{
  "model": "image embedding model",
  "dataset": "telescope images of galaxies (Galaxy Zoo DECaLS)",
  "image_size": 32,
  "horizontal_flip": true,
  "translate": 0.12,
  "arch": "xception",
  "kernel_size": 3,
  "widths": [160, 240, 352, 528],
  "am_softmax_scale": 16,
  "init": "xavier_uniform",
  "momentum": 0.9,
  "steps": 5400,
  "final_lr_fraction": 0.01
}
Rows from block 9, named by matrix and row number. Rows with one number belong to one channel. Each number is 500 + 50 x the weight over its row's rms, rounded and kept within 0 to 999. All counts start at 0. Numbers have three digits each. After the name is the row's rms in percent of the matrix's.
# convs1: first pointwise conv (model.blocks.9.convs.1.weight, 352x352x1x1), inputs 40-79
# convs3: second pointwise conv (model.blocks.9.convs.3.weight, 352x352x1x1, transposed), outputs 40-79
convs1.39 075:556521508523503492476584447475425510480515494438504415387435539474589495595459461524546510512396505499507475458429421432
convs1.40 111:519450577463447491496573463464518580510491486515575481462536569540440467452506511528525499531556552592565486460466503549
convs1.41 100:514611505412581528545554404463478468568482502473526469513406549467484433531567454520611510512531524622361541601454531482
convs1.42 132:498425432436439577441519552554519557512527499518493531513489517543454589519533481527470553522490579552530590453456471472
convs1.43 111:495538570521475512413526449569511588479509450483517554510534553460461548480426451594517442390487499428694487458440340467
convs1.44 098:523541511487543465478423456424441433517440550430551478545594539399493543345475596487487512508559509451434458516527421526
convs1.45 110:498401562459478559519590565517496603472549574558434439433519472565430489421451488426556504505488512520389654539613497562
convs1.46 106:489517401486469442476493425539478582553468495459441524455537481442486404530414456626530518527487539464556471528559449449
convs1.47 077:497524410530490496457488474583402447494546460403490527560445558583511535488514569522474520536502528460549467435514520449
convs1.48 065:453506473502590467525492408484522496443555489536477476442505450518596468450483590509565519476535417378533473583473492449
convs1.49 104:499505524530434545499554460447458540523475456581543570421411511410534455507482432485494482523429416607377510512530419573
convs1.50 122:536511479524482488514445555520399535505541452503516570490473480505572512566549527531480586466432320428445563513404373506
convs1.51 112:416539482497497477494478521500453410418533548500517459588462492490517522546516500456439507473472488461581506561430577425
convs1.52 084:488511454445387504466537534465512479606507437480529488508424461343520489570492472538595487534593543562624497559465507500
convs1.53 108:497520506386460508489521497533372545531450512481486514608371494534558474570523565510540527533495510451419481602523534493
convs1.54 102:500484586454493468457645535573534571452511505508483560566518469439463505552456384532513512547455524510570500542545447444
convs1.55 077:481464444526605495563486437520452565474485448483517531469460565497482461518402505589487484475473537524470382610563513468
convs1.56 097:471438484424465435428531497465444473482482575537450463514512488502516548538541488469555439431482605562471531557437497509
convs1.57 100:540541505524507486479460513442496624514478532503605532447489470415520465400506523406517546455505405577501536572541480571
convs1.58 079:559541523425558387501438526608531543592515405473527542426556502451496526575530566391443575439500511480491571500444492564
convs1.59 107:502576528545588481457443465525463487427432464532495483525490525505503454480502548410528488520504476452540368482617489567
convs1.60 086:573507544449479430515506360463465476464507497479555454585462593467482513469536518498453512414509525479596464446485527587
convs1.61 116:502426430531483479426464385512495532447472481449502558544493537381494472515504527581517486478465432574592530531498470559
convs1.62 092:471544495492435503478471540466463454450479514511547479499507464429485496516467439537514471483509458390565439576522537521
convs1.63 103:450467521591423482499533516540501515461510527507535571515497505414553455505493473579473566523515517529535454451500509510
convs1.64 097:513560499462474621547507511478461456596508538491493484447504565528442526484487513481510503548499544468517556412502505493
convs1.65 094:511542482550458558456513459520464596579489531541414464607580483510484489476499459415500534493447363410443482468509460517
convs1.66 121:512583447458522483482585449473509497511422482498537503479517474555508487528493475484455468459540524533550274549453384436
convs1.67 108:490468585533553510509519438558433490586503483499533499488563560663567498491496557521476514419478671600497485507541452542
convs1.68 075:573513528493579468442581520588490531583487487565533478521495498569462446493521498545550504486509447492470493514573504480
convs1.69 091:518560565489580518546414492457535529461550498511426466518437440534511548495414493467488549559505504535600491416498567534
convs1.70 120:528501493500518434535557531463445573413523490483508495532523443602518493420512415514570532486531524549574554404461576614
convs1.71 095:570515468512512532478543417438462526565522464449525442550521532575501506588474506468495547473535459509610503447494609537
convs1.72 090:453474446493508513522534438440609568403503548518515519511494501552551585526442400486468386425518555469533463545497440475
convs1.73 109:486441479498511494585448554561411504532556551445511544473400498453468528490534483578485529557488477595441457481505514492
convs1.74 084:486438471523514500426487519418447605489506509463592526506563505476532605459439444505561518547480551475573582611564475550
convs1.75 114:514541518625498588577494508513604496457508432604493583523451533528466536469480589496546452514540445490516398423483413569
convs1.76 089:440532564588454490493542486420595587527497493463613439596493548457580435420587409523593532486474477465478531532450441496
convs1.77 106:523464566588553495523481496471520554412522582551449450587625479539579516523433476488464476487518549553499541547458504568
convs1.78 117:471434473502576490459521545497424512472531508521426426597587434589455499527496502524502479581415447369406483562497611444
convs1.79 092:410468478414553560557523504570487510421510537506520540481565483525547487452454479513456505523457504410573562392418446582
convs1.80 114:496493519412493471446435486588525602445520451504542454535499490553510526439489496537537538502494535528489580490490412483
convs1.81 106:477478533532484471487518447521569614506471490501506503460468517561497503419521529501448558433445469545462525386475514500
convs1.82 099:490481531574576407478539452449490521513528477531563594522429536513517516520493502516447511533488527448482423531497528541
convs1.83 083:536460503585593502505446469503443501482514509525539573522449478474513461504474447462492461488479569525565415447554562538
convs1.84 089:501502487486455499579467465420489528476457500503447467499409487432562508423462460513512484449487526465511544529535592592
convs1.85 092:458583464556564461508536473518476584473532494499498459420502461488530512601473547517399505554497579535479549524503424458
convs1.86 101:519433461500488519599448519503516463467469480459625538486490412407523463486499453487434513540571385487478450427481467459
convs1.87 113:555517465503500436525485495417605526521520469494517571570511473566517493565538525555497523541517383572486420507536462507
convs1.88 086:582512575544393532487534491486441490538531510551484529489554519548433477534437492538507498521541567504606519515517539510
convs1.89 099:463477470523505495452523540518555520469568522535473506367519467410481503615520477489525602576501604527409431458479455537
convs1.90 115:530535494498514517406465485491537492553446486461614506522495485483462491477506457621566516505588466379539505544508505494
convs1.91 069:446449543477577517581421471491563388510478506446505520426561531562475461472577444456473567474435407462487496531536458527
convs1.92 116:478478534488458544600391472535409400539470489526528458583576539560478522395485510467528487477520526434502580513548551537
convs1.93 105:509530395449543537542480459481539473563504514470545552436371498476534496496482517512559480455444589551579539514505556445
convs1.94 105:533503499459487618459495513432462596660477548483395568377476449533482547549502441527534513496534431460468450470460402522
convs1.95 127:575478435590540475547519475564442526387426522459477531616459519498481564462471464536484518518473509543521350512479477457
convs1.96 103:482549513443559534484458475417522514526505539467510481495449549452587574456575461487604451496511454463370500450479514535
convs1.97 116:513498533538520456461521521533549505491526499486437401503488520495518485555525521523472571545497522505645618456513533553
convs1.98 099:527480421601478563587524388542379514591495535556465524506531551523447577488510498625467490449468557440503573499413579508
convs1.99 088:434550478588400417551476533448486456514481503593501452531497493486512515535443487446516545471515576509478428552506559496
convs1.100 112:480450555489502511521527464535532524559537506473495524609428494518525450465493416441509533572502605517437528455553556552
convs1.101 086:517649543536546448481448410489547489530474492496596487493506521531477514504530488582481538468440406600524587521418491510
convs1.102 071:464556566416467509528463455481507566503420542512567442488402544391645508498500409543483442477451603490454541590514404472
convs1.103 076:473453465558504490525510509490418593477432490500587494555464477493483521564448540459550466499565618346451477480487507500
convs1.104 087:516515536503476511496588543444468559526549471475495552474514513542552552461416480499496484468457593401523430462484611449
convs1.105 121:474542589474481457564522546527609501554564518511473455457485445467481459480410546508532433478461469597402588543519564565
convs1.106 069:478548551501527522581502581467498449527525534404450402615377457520459498506446427484485469546537543527534550437586556434
convs1.107 111:504581459419546481485552530544645583543459530474475480624423506578466519509478520496474468500601482426688498496510598504
convs1.108 092:458412513504535518487601418504458553533464524587549492471520440467567517516463496560424495429456553453412530460548504543
convs1.109 105:504498500545580507513423392431513499472497519595450530406546529511454526473541469429464500522517402588462437549416549536
convs1.110 103:517457475471497487525503475475498570491525525468382600477566505499501484550492552411503452512487366506458534449452517557
convs1.111 109:485514462403564473468493482530477417557468505540438441499493477623470482582504457521512497440467413494584514485563550555
convs1.112 081:478602439574558564493491431543557380633534609523497566514508435523531583535471524467487520562505500550550497518595407551
convs1.113 075:500554544433520556557427548567550619495530487490510507498483573443522500557544429458551437575413515526422520574555513487
convs1.114 115:461438556460538582545537502540492509549490494500415479478547494482556494333463476468526497501455488417574518425538500479
convs1.115 108:514554563470503521526580535578497487527532560409572465489473578577457540482485553376499467532499635444485532462507473409
convs1.116 099:514457520552644465532525537483450582508402502538469481433451538417529499525472569551488519467525583543475546564480441546
convs1.117 101:541531473514444513462527573491439549551486485504602560487445468523468534505452515461568459525610442554515569529509511467
convs1.118 104:426538510470538455492510520502557533559509464531539503463516488613519457398489459575463491480471457546438395485487518569
convs1.119 120:502411559459579462577514537464495458461444396503478559458405480484550489554468525535474459564539523514493421501470545479
convs1.120 077:411485570459520464457523618476545548486528486401476512500413466570550520398519553527387444538488494441439554440457477459
convs1.121 078:456404545478488521472515520480555555569517433403483557494601524467548482566472589476529460561487567600617502562510521424
convs1.122 110:506500497647568485546593432478489377547516466478557516495555526444501626420601430524435502501535496459514555510531485567
convs1.123 111:539537476518573450498490530473585518521566542523619551443550393534520488466464447560548542516527530551450468474475471484
convs1.124 121:523538559503555497508459521454525503446510475504560474476477498554547433468465487516519543480584391496594504575543402456
convs1.125 111:446591527685529532502491532501491485567544537510504588481513489490446504653516417512463485522552354561504518449465398471
convs1.126 120:494469465557488542433550539482474500464531488531556587460459593517504471553450519500534514536529448575543563621492506561
convs1.127 095:467427483449517542556535556440484550490542488467528432538466519541411504531519510432516497510490471475526639473486476446
convs1.128 113:499534530486472548444503621558528502571406503467506483495462535514528553427554469514508504481524469535434522513618514559
convs1.129 105:512521517536481540522439446492468612528406462527590465522450514452569525447450493510485511495522400450444446526540422409
convs1.130 096:493508455425398479472546520484475552532477458541607487610423520538474442480460487467494465532521499457457459577522455489
convs1.131 104:534477394485487496434431505461366608469477511515484495476551488426529446515448543468453492487603419398497513570557585519
convs1.132 101:487515514491516489516523446474442493420489538478575433507462462455428426515507541481435469534449448492561496325496424441
convs1.133 090:549469562442545523502542507526575497549501488488488524480533516463447411547513434396569389530458445547521511557516492456
convs1.134 111:522544559575443477503407547488436488568500493489498541481453490437459522475595475496496550607539367541522476493565505504
convs1.135 094:479513469378470494474559503485542435518477518437520550535528483440520531394445515493451528509436489593515558545566443411
convs1.136 121:544477494535524495465447518523473463471539483451594505476509473551555427518491474569505463458543484478480412441393532497
convs1.137 097:504408489459472490473459597588477459523568545504384510429501522448524509701449434530465462604530496499557499500501531502
convs1.138 118:503485519597538480536467487506418460484525566560593437488531440489528503532439520386506514519531557457609527552480434575
convs1.139 085:525543515464493558507522509508501566436483525407432404480527512432552513491480474458476419576480510455491534514478522494
convs1.140 107:451511552484509488402517490440525498453486477475516578521521460504461503536602525491467402496529596633550502489500474489
convs1.141 086:516464535517464438516491520466415443517468432516474474480392530493424461528415576468488561464511583511485346460396479600
convs1.142 107:436554433506514489497505525536454492422520486578484512462576550507536542455458529415588457499517590458506420565471464432
convs1.143 107:498490421446442492503416470458497524385535479475490524437571516596501539400460467582496533508445464553565408497470547451
convs1.144 093:504506474424489488477453474418548434465540498509452479472570488479469499539437541567549423508486583498513555553399563458
convs1.145 101:461516480495462488515467475520522487488512492508569515550461494566430488548485533565477562513481555547541483468417347507
convs1.146 131:490523542463514481549470505507456519503512485495436552454533524446416542437465524413484498498484488434450488517476430503
convs1.147 089:482460466502520522455503588540575439497474540557552356513519497575541469488508471417520521500493511451497572557504622534
convs1.148 090:499498476523473426396485413434506424521588475535427401553417576520557518344476423382541468527461428556496553581400457421
convs1.149 095:467465577622573426524425423517527455452450593514538494533513504400552551438431435464487428506534562521596476536588474458
convs1.150 091:503503486487543425557472489375544569593617480472529514471483532487424630484516424480507496500474426477525525544507543536
convs1.151 091:550475482503576415464439470506528531557484505455520574514498510531448592466551489421506483461506492390488510421507533574
convs1.152 086:553432539497541502433554513475400492564499511468410549507506482567519525502485503611611505565512471461404560566584426437
convs1.153 077:542495433489473476554413551437459471381583550476516531449455413494477425469543390486603506460559529486468554384481544467
convs1.154 105:519452576541352456520468479511548486565552536576414512427524484461475510488423489454568483474517470529439530479440626501
convs1.155 086:486488496564471490529474473530570517504501489436529455577540565528513431417464507529496482540491464586579443524488511522
convs1.156 115:514463562536509499527471503520499564561528506476456509491529509526454478444551475502535507533540410513477502608438488453
convs1.157 095:564476466557424432517498446555500432525548515502510549522513499511510465416483560442481518481547439443553474519556411413
convs1.158 084:499479450445474547518521537470489517474481534493549570504455495484539485380578534490532550507487591488434580503490523482
convs1.159 084:498540597434530494547531586515509530475492568478496487446495539417512395524589529467518545482500493498420477506445463465
convs1.160 108:495505507404494474517521548490548619509466513533552593419468501552522479509467440452486487456422406614535399536536474425
convs1.161 093:491520517500468559523528487556540505475460494556433522392572518339456508596523430439521529435507508580377478516627490536
convs1.162 085:516474494459515572422532591512400527496510486461438469446528414455473568502440411576481498500537482581591492518447507471
convs1.163 080:545478519415473557550546573487445545498514474476434517411462541598428523475508481534508558538504562483614467418629409463
convs1.164 094:537444428519533454551471487491489435539469591464537467543541472444521498570507411527522466536534441507467431471425463568
convs1.165 114:516448537505465490533444487502514473509493530504593480425554509487527444434579478474421534521536519587468510492472320439
convs1.166 111:463494498539501477453473438559443538455562475539560492508444470500578509575472449521480513481465512459474504477430441467
convs1.167 101:510564590473584596535526538511544472524535523594648477503534550589502519513507522507468460508526501597504502461515532518
convs1.168 093:533438532495466484499445373532560544391543507561524492472519453431504505511511460570439490427478447556505487435551564477
convs1.169 115:470533446525466462562431516483485469450572526523498476545346515559483530456513545630510529483461525432506461489533666449
convs1.170 108:506478503502562536483574545523395497532522481454551495497475553493497532466471562455488532458400533475509471396487451511
convs1.171 107:474415517547508510549564515523449536423469487541584446571505496478472508621508458520491396483488270400508499530523550428
convs1.172 113:501522435463443533556480489515529495464452479490527535564491513393578447466472500495519449492520332556600612590549363457
convs1.173 103:579469400400523495517636480487584435452513557447532560472575432556478424529549513555476485564513441457517503573477479565
convs1.174 105:463456512497559533577512486473490512448521497546518461504490524515496549434455386484525507490485533490429560660499516565
convs1.175 086:537424486548466513579550500528539431472492501407546443507385517475479366465434498543547501485522522501535510523509551428
convs1.176 079:511467564471481451503524486488487437481488459452511572499552527466517427477495512534484470483533554458496513436449444548
convs1.177 099:490429443514521524502511510432474541500440495468624492493539532446523508370528497469511458454526510447517443536488545511
convs1.178 113:510482404446507531538519484558474463552546533465472517547515548538522476564568554438517483518486418483473514426535502504
convs1.179 093:558584363435486543574438499531482405500495548446421533526552532444529477511418526456442512438534473492539579545445429512
convs1.180 078:438427519518414463491553531563474439465486454485434467501554502434474525405570508478497493495541414487423471597450467555
convs1.181 103:574491521432494525495564512559519506537515501508577444547455482541498513365470437597466562491537493483503477509490582419
convs3.39 073:552573538519527470524305469509524420561530538537522530521495471471560546522513489542463494465525562544472467548541489502
convs3.40 114:523505531465500459534505452442498545385478525524549443472565532431398580549436492505469502405567446589354511541536568446
convs3.41 103:500421476552527450467577473467483509477517452594541474436474512567428504461521458482539598466423432519453576532457533448
convs3.42 139:532468473399428458505512493513472546570502469623514469466541498425430499474470392497619554558419477486514453559477559562
convs3.43 132:481493494537529491528491562431614511420479546419524443474470458436405507513559443465541420478429485422483471442637508520
convs3.44 101:496539472561510483410519486493473447559524446488509556519411445534456530540476477423484556435510461461469490570513530522
convs3.45 123:585419523473557545485544403468456537521463442520471600477406497469417399520467529531506486432560543509594506578430537539
convs3.46 113:491508564492542477455474451454493465504442551538505509511519497492399555504402496565419479562470499574521477406492428478
convs3.47 070:498530594478427492474513514504492441436554554473538511548489447421440492510479540648500552469517536485454470488576460566
convs3.48 060:527554491483538577479510478544480481488446534589591483510415503462527451528368541457525466474487494510414520530573609508
convs3.49 105:497497497456529567546535559459494503398522500529562481585607499427494533460440461467438548522513495546341460366502525519
convs3.50 125:504510525582424539488485478446493576540486485494493399521454514517456435533434532590482481512470404484447444533503561498
convs3.51 107:591432428501370549525446468586399394462498401476447606533519502451487506499648511561525474520543497585402421534515474487
convs3.52 081:504609414585496526481458459553488500517630500546561530476588453448528528502567458532459420476489467542543458524448513511
convs3.53 103:401531445482504568567474507483535535461450476455578475503446523574470455571537611504507582516585433456473454538525522537
convs3.54 116:503494501542561550446536611438540482463518535508523458504432533549470534510442445440506417606490465532504526541445439632
convs3.55 079:460505478576537450523440490533557494545502533479521498455481460497418552453466485500507513444488498512440474469486423540
convs3.56 108:457438415419513544505535623497487522474535538508516519522451470476494486565498566537405468575453465474499490412518390515
convs3.57 104:517500488561530479475570577489465479527437491437441488440567517415451484524505466570499538481471543485526525514536474515
convs3.58 080:467593565475562477480552509522536427512501471512538521456459492612569455489449472568388493454421539458535529546570507472
convs3.59 103:524521466446535559484472500460528493503571579490545500429541554555488444445492613533533440506496391481426613493476496496
convs3.60 078:518506558368504567419486519444546538564517470552454444471516605487454431498518510465480466526506494529557530468492545490
convs3.61 102:561455446541441465497549490542577566454486473515523555517558474468507547447459465498528490487514535505531407408421432465
convs3.62 095:583472509468423543445532494490492516532455577505526552571542525436530504443582487502531404506515534514534418490441545518
convs3.63 102:467427412456581453564534317552484521377524509451539621538515566414452584532489537461449585445461505435565498492524443401
convs3.64 093:476565479411418547554475518544496532516550464477457445470458493461528423472524526523611462569585485548480456596375637409
convs3.65 102:516458584488545471494572546509439526566449488534513431544377461491447492513438478483579523529484493472484460526460497433
convs3.66 127:426561411567640441496494567484502525547456461411462548521395472405493482449582497557563570512452535512411542501480570630
convs3.67 114:470521477484522503432463536406444517396510445455516570471407474473469591407499501556510488493444503547581469557542575505
convs3.68 067:503469505539544443499485466456460491524490563456428489436497495405457584517466496433470584465467454619419547469456499540
convs3.69 093:520489481474474478511469541447521461422578393491486412560459536490656563459509481444472596568442582493442520484527457562
convs3.70 119:485583537403382509491497502480522483502558449501517524526565534509463417487545475548544487467482511477444626469609547459
convs3.71 084:534469474548478446447479444595462490518506540455417499474503463456513416407530546535455596452522484488486430521517490569
convs3.72 094:509484502715504477491455542561450481483427541391527536520464529377463461535477559530501534498521518505555417502398504472
convs3.73 106:575540529431470536514451380523520463487436618546532547509456590570470549486471571406463517478533431488432543498621543492
convs3.74 081:447467515619585464544475493483541383478586525569496502510510567460559382469493557553433488423507525607529486542451560526
convs3.75 104:496600508560510465611522539563442505487451437499559378476564456472542515473469467431545464545589433556482549527506581510
convs3.76 087:480487512416448494507543532511455634510492470510503479560519508518561535416466489508521463603558588490416477413501572526
convs3.77 113:443529446575525499504536387492485563378473508517499470557532473491467443486538537492462600424535528487518570472470457550
convs3.78 113:547423484495375480615511490535444547565516604559529485499534536570490455507469490509532541515441531541487513607514538421
convs3.79 092:486407478489512446511497466544529572524479470512469498524472559564548470423514551517516472445559557476502492576540495527
convs3.80 123:497514530421504554547542442545359701463516504595486544486480544496432359546548422508528464545459518491512427450413541459
convs3.81 107:501536505479471540462492569487570441504420557536650501483516559544442465584482528497548529553526526487453588442428373549
convs3.82 099:516542547527466522540514508566432511514558472436477569543528501500542448532512492567469425479455382532516509508514539466
convs3.83 096:502468451523489473563599490505441478520463558538472529488478463466574527490498427473542650484474507504465514546610508537
convs3.84 082:541461593458504523478549503502435545564520470469490518580525479433504580602493526519510509569462451427517588472436591513
convs3.85 098:485517513603549550529545483457505491495461578588515508466522457509554428458586506561468568540455457482536498539447523406
convs3.86 095:578550400424496579469505528509511465513492407519491540542523435510511506487535511391509527630480445457388540444404511475
convs3.87 125:519514470525580441486499436439491418533518522525544434530510506363494570462535521447471626547474528376438541482450587437
convs3.88 085:479549516486568502492476533496486511475531443521544443486482528487552476438619573479472473406480472531526493440368436519
convs3.89 092:468502510485560534513550504492519541512431571493442426509585366518437596488459497466402630483545534567430530516490503533
convs3.90 120:434471460416396490503548445606527483459454506433393563446480451580524486474510453476556497481440499539529422480488550512
convs3.91 061:439437613524498511497482484560576440452494450506592494509428498555436578471497415510480443363516434536513440511611510517
convs3.92 116:508453390439519472527451505523500458431420412490380463477448503494516473558436539480508492502446574492500435539430521513
convs3.93 105:463519483484479386543496457491495634584477519478542583495516508529549535491462510505572512519469567506516485445471584462
convs3.94 095:486526481464416484440484494448543404378516573526499470565584524504504522507433417446440590525485559525502545549488438437
convs3.95 121:515460489522474518456553509543559474559464499452526484588603395520437530542501491455536471532520513595440421481499455477
convs3.96 101:413492520549491449540486545566558555505575624489487520413430522434462512539529382565488453458514529514443494498471518451
convs3.97 116:461443492403531419436584462503489550442473497583449425501554542477411535508453531473473469543529470554549530408430499461
convs3.98 092:514541430534452478504431513565496455506450456525406464556503406525582547520564435510421539520490510570561515560589501517
convs3.99 083:436530474491467562494489496531485409521549604437462600519556520483415563533518525496539457452507439519477441431496428585
convs3.100 114:487517497567546492469437542507538458503467518521502565533499468515502516495510512539447549502484562479561503432606508481
convs3.101 084:531500480486445558511509598553467460445397438564477482572509521510449445532535457453489473617437518528586485546520550569
convs3.102 070:526570515449589490557522532532532495430508496508625456548502518445573472497608547471588526559477445461498471499495444548
convs3.103 072:414498448474439574478517539393495445468594381540530430535442527519429439490511599503562402409501526481457574462466448512
convs3.104 094:551441479476550448429530509474477405329525555485476521554569443460551569473432469498496520419426484486559426492414529491
convs3.105 119:487469465507418409458470399456587529454520433447523439462415521556460435563493448562535564495446463519487597523508613481
convs3.106 066:544513556401485531457478541546521486567553472516501542536532363412400519496535447452525388554536516497473490514446442510
convs3.107 111:515472459536498478545492447461428429478525482416479516453511502529481447413512543470502551468553486472553467502587553557
convs3.108 090:460432584604470417530440389490612464410567500434462569456479518502569522542591581510393503541443510530530599471471535438
convs3.109 108:509516546453370506553542438496474560517482410492596484447454536552483532444490561427489409480492448596433528502559502482
convs3.110 101:486551463450541578457414443456516374494523545487410387562384451519500465611429520442534488480583463433494507489553429525
convs3.111 111:521445538453539508500484601545531514473497547510545447529463490546582512560436598472431451432491492502416529456648440542
convs3.112 081:491438504437537497475510510428403474497512410500482462463481511493516457530507530506506583514537509454467544449525474437
convs3.113 087:473538460504550459512566458563555544503540552536434503516419476514475487449492471515450559473484469535480509473530490521
convs3.114 120:516556522471465490487504650473481531427585520513453496499486539495581568423593525517493524482481486520546581441533464567
convs3.115 112:537526494448532571531460393513461464602508473569542420469492477517478468521519540521584503444468520437469495587396528527
convs3.116 092:486452502483545515348468568504539414507559358551485555546533580495504493537400558590485516545490597499504477454502521539
convs3.117 094:519435417469495456414536508522566461506507556460534532506518618492402512498441497446520436528407502442491510489505414488
convs3.118 121:552501519396444474519623473527531538518444453486522561445499471437536468479552510470579501420490589527501490517536511552
convs3.119 113:490556470520494513611529409562480547526445418479465536438497525498418475568400506526503486569502453512477588490526490500
convs3.120 069:500479450523528592510567482469498491486464496535436516544522486527526539499442556557494550404489521521491454537515530664
convs3.121 077:505537488424531431524502423486535483427516479458516505558494520478436455533580493557498519524551523500516500518495481500
convs3.122 115:550420538493432585468585583484524511450614537561528458502546496522556422469544434564442551547504520534478486558440516473
convs3.123 110:501543423380529499382487510530505531549520554449494518417523488457349439543482506549455555539496443445514493488567453508
convs3.124 125:597467497581468508528511481462509603545496441452461582494527428468480566603453516566489505427505494514424434510531505593
convs3.125 098:521506546446550488504533544460499465504460450522468514592596494473509553380454522511452552511479487525498548463513413539
convs3.126 115:479550573565526554486502493510545559564513391528497506580528579548427515521435520566455482496499525540464520510470446524
convs3.127 087:463513491427492494549502499561479461503434529495508556533494436535508457441520484456582512502536551502522463487551592518
convs3.128 105:545488562523521443511531494511507518396483475458538555477477504502375540568481533576489459452464469428496533440313546477
convs3.129 105:519466465569521471418476436544509498566539456560437529457503499622470531462517504531524530424571435421445455450512599601
convs3.130 085:444459472425493586409540476557579530452536582543498399522511604479601461488487384419520467490564557511536545500514522514
convs3.131 101:504550551519463460525499474525453608537562469411506483433556494521410524519449485549566477436426535460479450526432476475
convs3.132 101:487500447347451449496523459512493533546533563611459522555490510390465608518461368585554486541476511505488475542505583495
convs3.133 090:483496479510530510419536542617396467513516530456483474454498478492568531548448405509620530513513471511529530471446509482
convs3.134 108:514479530494546543481489565522607467459508542511502436576529490462537625478520528481553534478456490478547499490462469519
convs3.135 105:531420544560564532593491572496431575472504470457522490476482431462521474440513526415500467548556479485498553412546567510
convs3.136 128:539457491599347543495473485571503570503478497440480463505611427504498529513482481494487422569450358473375475409517526497
convs3.137 094:479374586506456512510505402442450525559454570506416501545512566535460474449498525520501468485511562563594550446522536535
convs3.138 118:504556489606522554542476492625425491560485624482507534562511510445474457471446506532575477551468509448571457507359475509
convs3.139 080:493512501587516410440447523472541508539541453537527534450570597453449600577508427449468513495369449470564483431472613503
convs3.140 104:510512488523481461553550465450540605512483436449566440486516438491526477482453549530516456545496457484495475492462530526
convs3.141 089:520489444434504502541527468521485456509541506587480379490456453479528499474455492520640537477488476529585420518490410505
convs3.142 119:465477509415621534515563570558482409535520428443532468453594495565530534591547579497537530580513458507546450560454586532
convs3.143 107:574424582502398571484462488540522621484531611529419507501618548527510443543471463544542500532540498473430516595469447509
convs3.144 092:552464426450531431462581468571546478442567546434498575452467495392562518562531595480489441408520440421579491513522447493
convs3.145 100:502457412512411465483460474455478551437442475491446538564509484429531543483537487529499489527503492498520615462418556537
convs3.146 126:495545551517446413524506505532447511623445505537465439487468543446454458543378511596492466487440426576583512533445430515
convs3.147 097:415524426527561509567470526485409472583555450526492529539440584458446437476584483539518512496578422574478450487552549491
convs3.148 087:505487473520498503523487445480485421441495437459457450562531471503475454423441517351481408413530464606530415580466475509
convs3.149 095:409506452507448577490487548467505503544460478446469500564609508418488519520434403464485462482436499501611491440512511449
convs3.150 088:487498474627544549452471522518432644520510546472503486523582456501484614477452572587451406493500451545492517562512483557
convs3.151 090:479460468472500484625514550497475565490364506441515479459526497457563596440582492505477547445515479486530559476459436528
convs3.152 085:516508505603508446516452579476489445572455388526436527428518449454577483470513561664545437498508497498564522557492571447
convs3.153 074:507503498499426484557490462523467459550483533500572411542485488551541415527477517416489477424493490571533534553542544474
convs3.154 098:524510455464517522493436526423529422583559489434500481538456500480474452468610524463486493549482494459516516515474487628
convs3.155 093:602565510467526469431556565613577548457380466497511487502489513423474452508531536471475520527426502497495532463521550496
convs3.156 114:507554458485528559482521458462443437447479587454466556489564508543475521540551443494498561493545511538558395577526567515
convs3.157 083:548510639476553493554468484536475540502536527515574567555530411552431486445502488511507517572458520600417443526463502475
convs3.158 079:485549495447411517554533476442502369498502525480495516426500453523563607472454428607574648456545509449573554444485552479
convs3.159 087:498400439463528544468491437524527547460520534499455495505559501532616473553441529553345467487465466539509445440522568469
convs3.160 108:494480505436586514571423502410513503441440551459507547374534406458610597487484496468532497558426467572604478426507426436
convs3.161 096:514516527513475526559498441507487432437437485469594476458582553529493524463433545390519540505463487580479553418477553563
convs3.162 079:480571567624551481559546599507542562545573450490540500447525538545470348439483497614496479575539570528510511476618432538
convs3.163 073:461509521565529430464536497544506492530527482440548423473492489495469422479499639507500374454537476500453533594466443483
convs3.164 090:472488467472411421505482515511479468543498520558427502473475469446527526573568440451597544453524405455466499450386573498
convs3.165 113:475440412470486475483430564466496497402555467474559476585463523503456628490471493395441428487478470569496533501557441434
convs3.166 107:493477562528460523567449545583554520555523477544554496469488520513460487466510424448547470494540553538465518502419502460
convs3.167 098:433529498504557484446462586516462486465483486457608533522499491491431571462579488421548523502492476503494563451516502534
convs3.168 090:539432619439414598523519543509581386405543408411511562478490498489534509445398517471481533436484495384461509469537569524
convs3.169 117:540509530475427589410515562594532545551485540531488425531492465476440500514510538594550503442453423518518502425534539383
convs3.170 103:478461506485546614481475501534434529497500536442505513434544553514449487496574508550490465400523570526496537421540394394
convs3.171 099:488538546483509482523486480497566536485495461494577565472560569481479471566509517450467461611405433474509530529546546530
convs3.172 126:480462430437549570481516540521506592514506454496503541495490501449424521545552473517502484542412448386526605524507465480
convs3.173 088:471413437434544530511493464553554461569403523503428579520408478556453519532495465527572406467532466494446498470443449529
convs3.174 102:427543466469564504560482487531472461495516460567460525463499477512547539500479564459373512518511548497512493502535322541
convs3.175 082:535589544488524548467469576461471480530503513511559598591498442477461552526535482551543547523485481458481538477407484391
convs3.176 070:482517479408534488525417427466477547500572571501595552634498489516503547498561447516467530529472552480537480504505525535
convs3.177 098:624546474494473540505569512547500513598466499492577548541531541576526524457525468485484511494521523440406517442481520519
convs3.178 121:557448544615513456490545476529444568470573538540437591497555508492525415525545477525519498494565546395476434485510454452
convs3.179 086:529498496563408577488524539501539542508558452510545573528537541539409425483466547520541505443520511495449414440497570408
convs3.180 074:470503424487493462626455471570500535557494552539535547480451496418576548449615593476547521529506545453464527486513470482
convs3.181 093:593429550616424458469500495428574362453482510453491398439482606436530455559410547544503515450496620455439515530459488423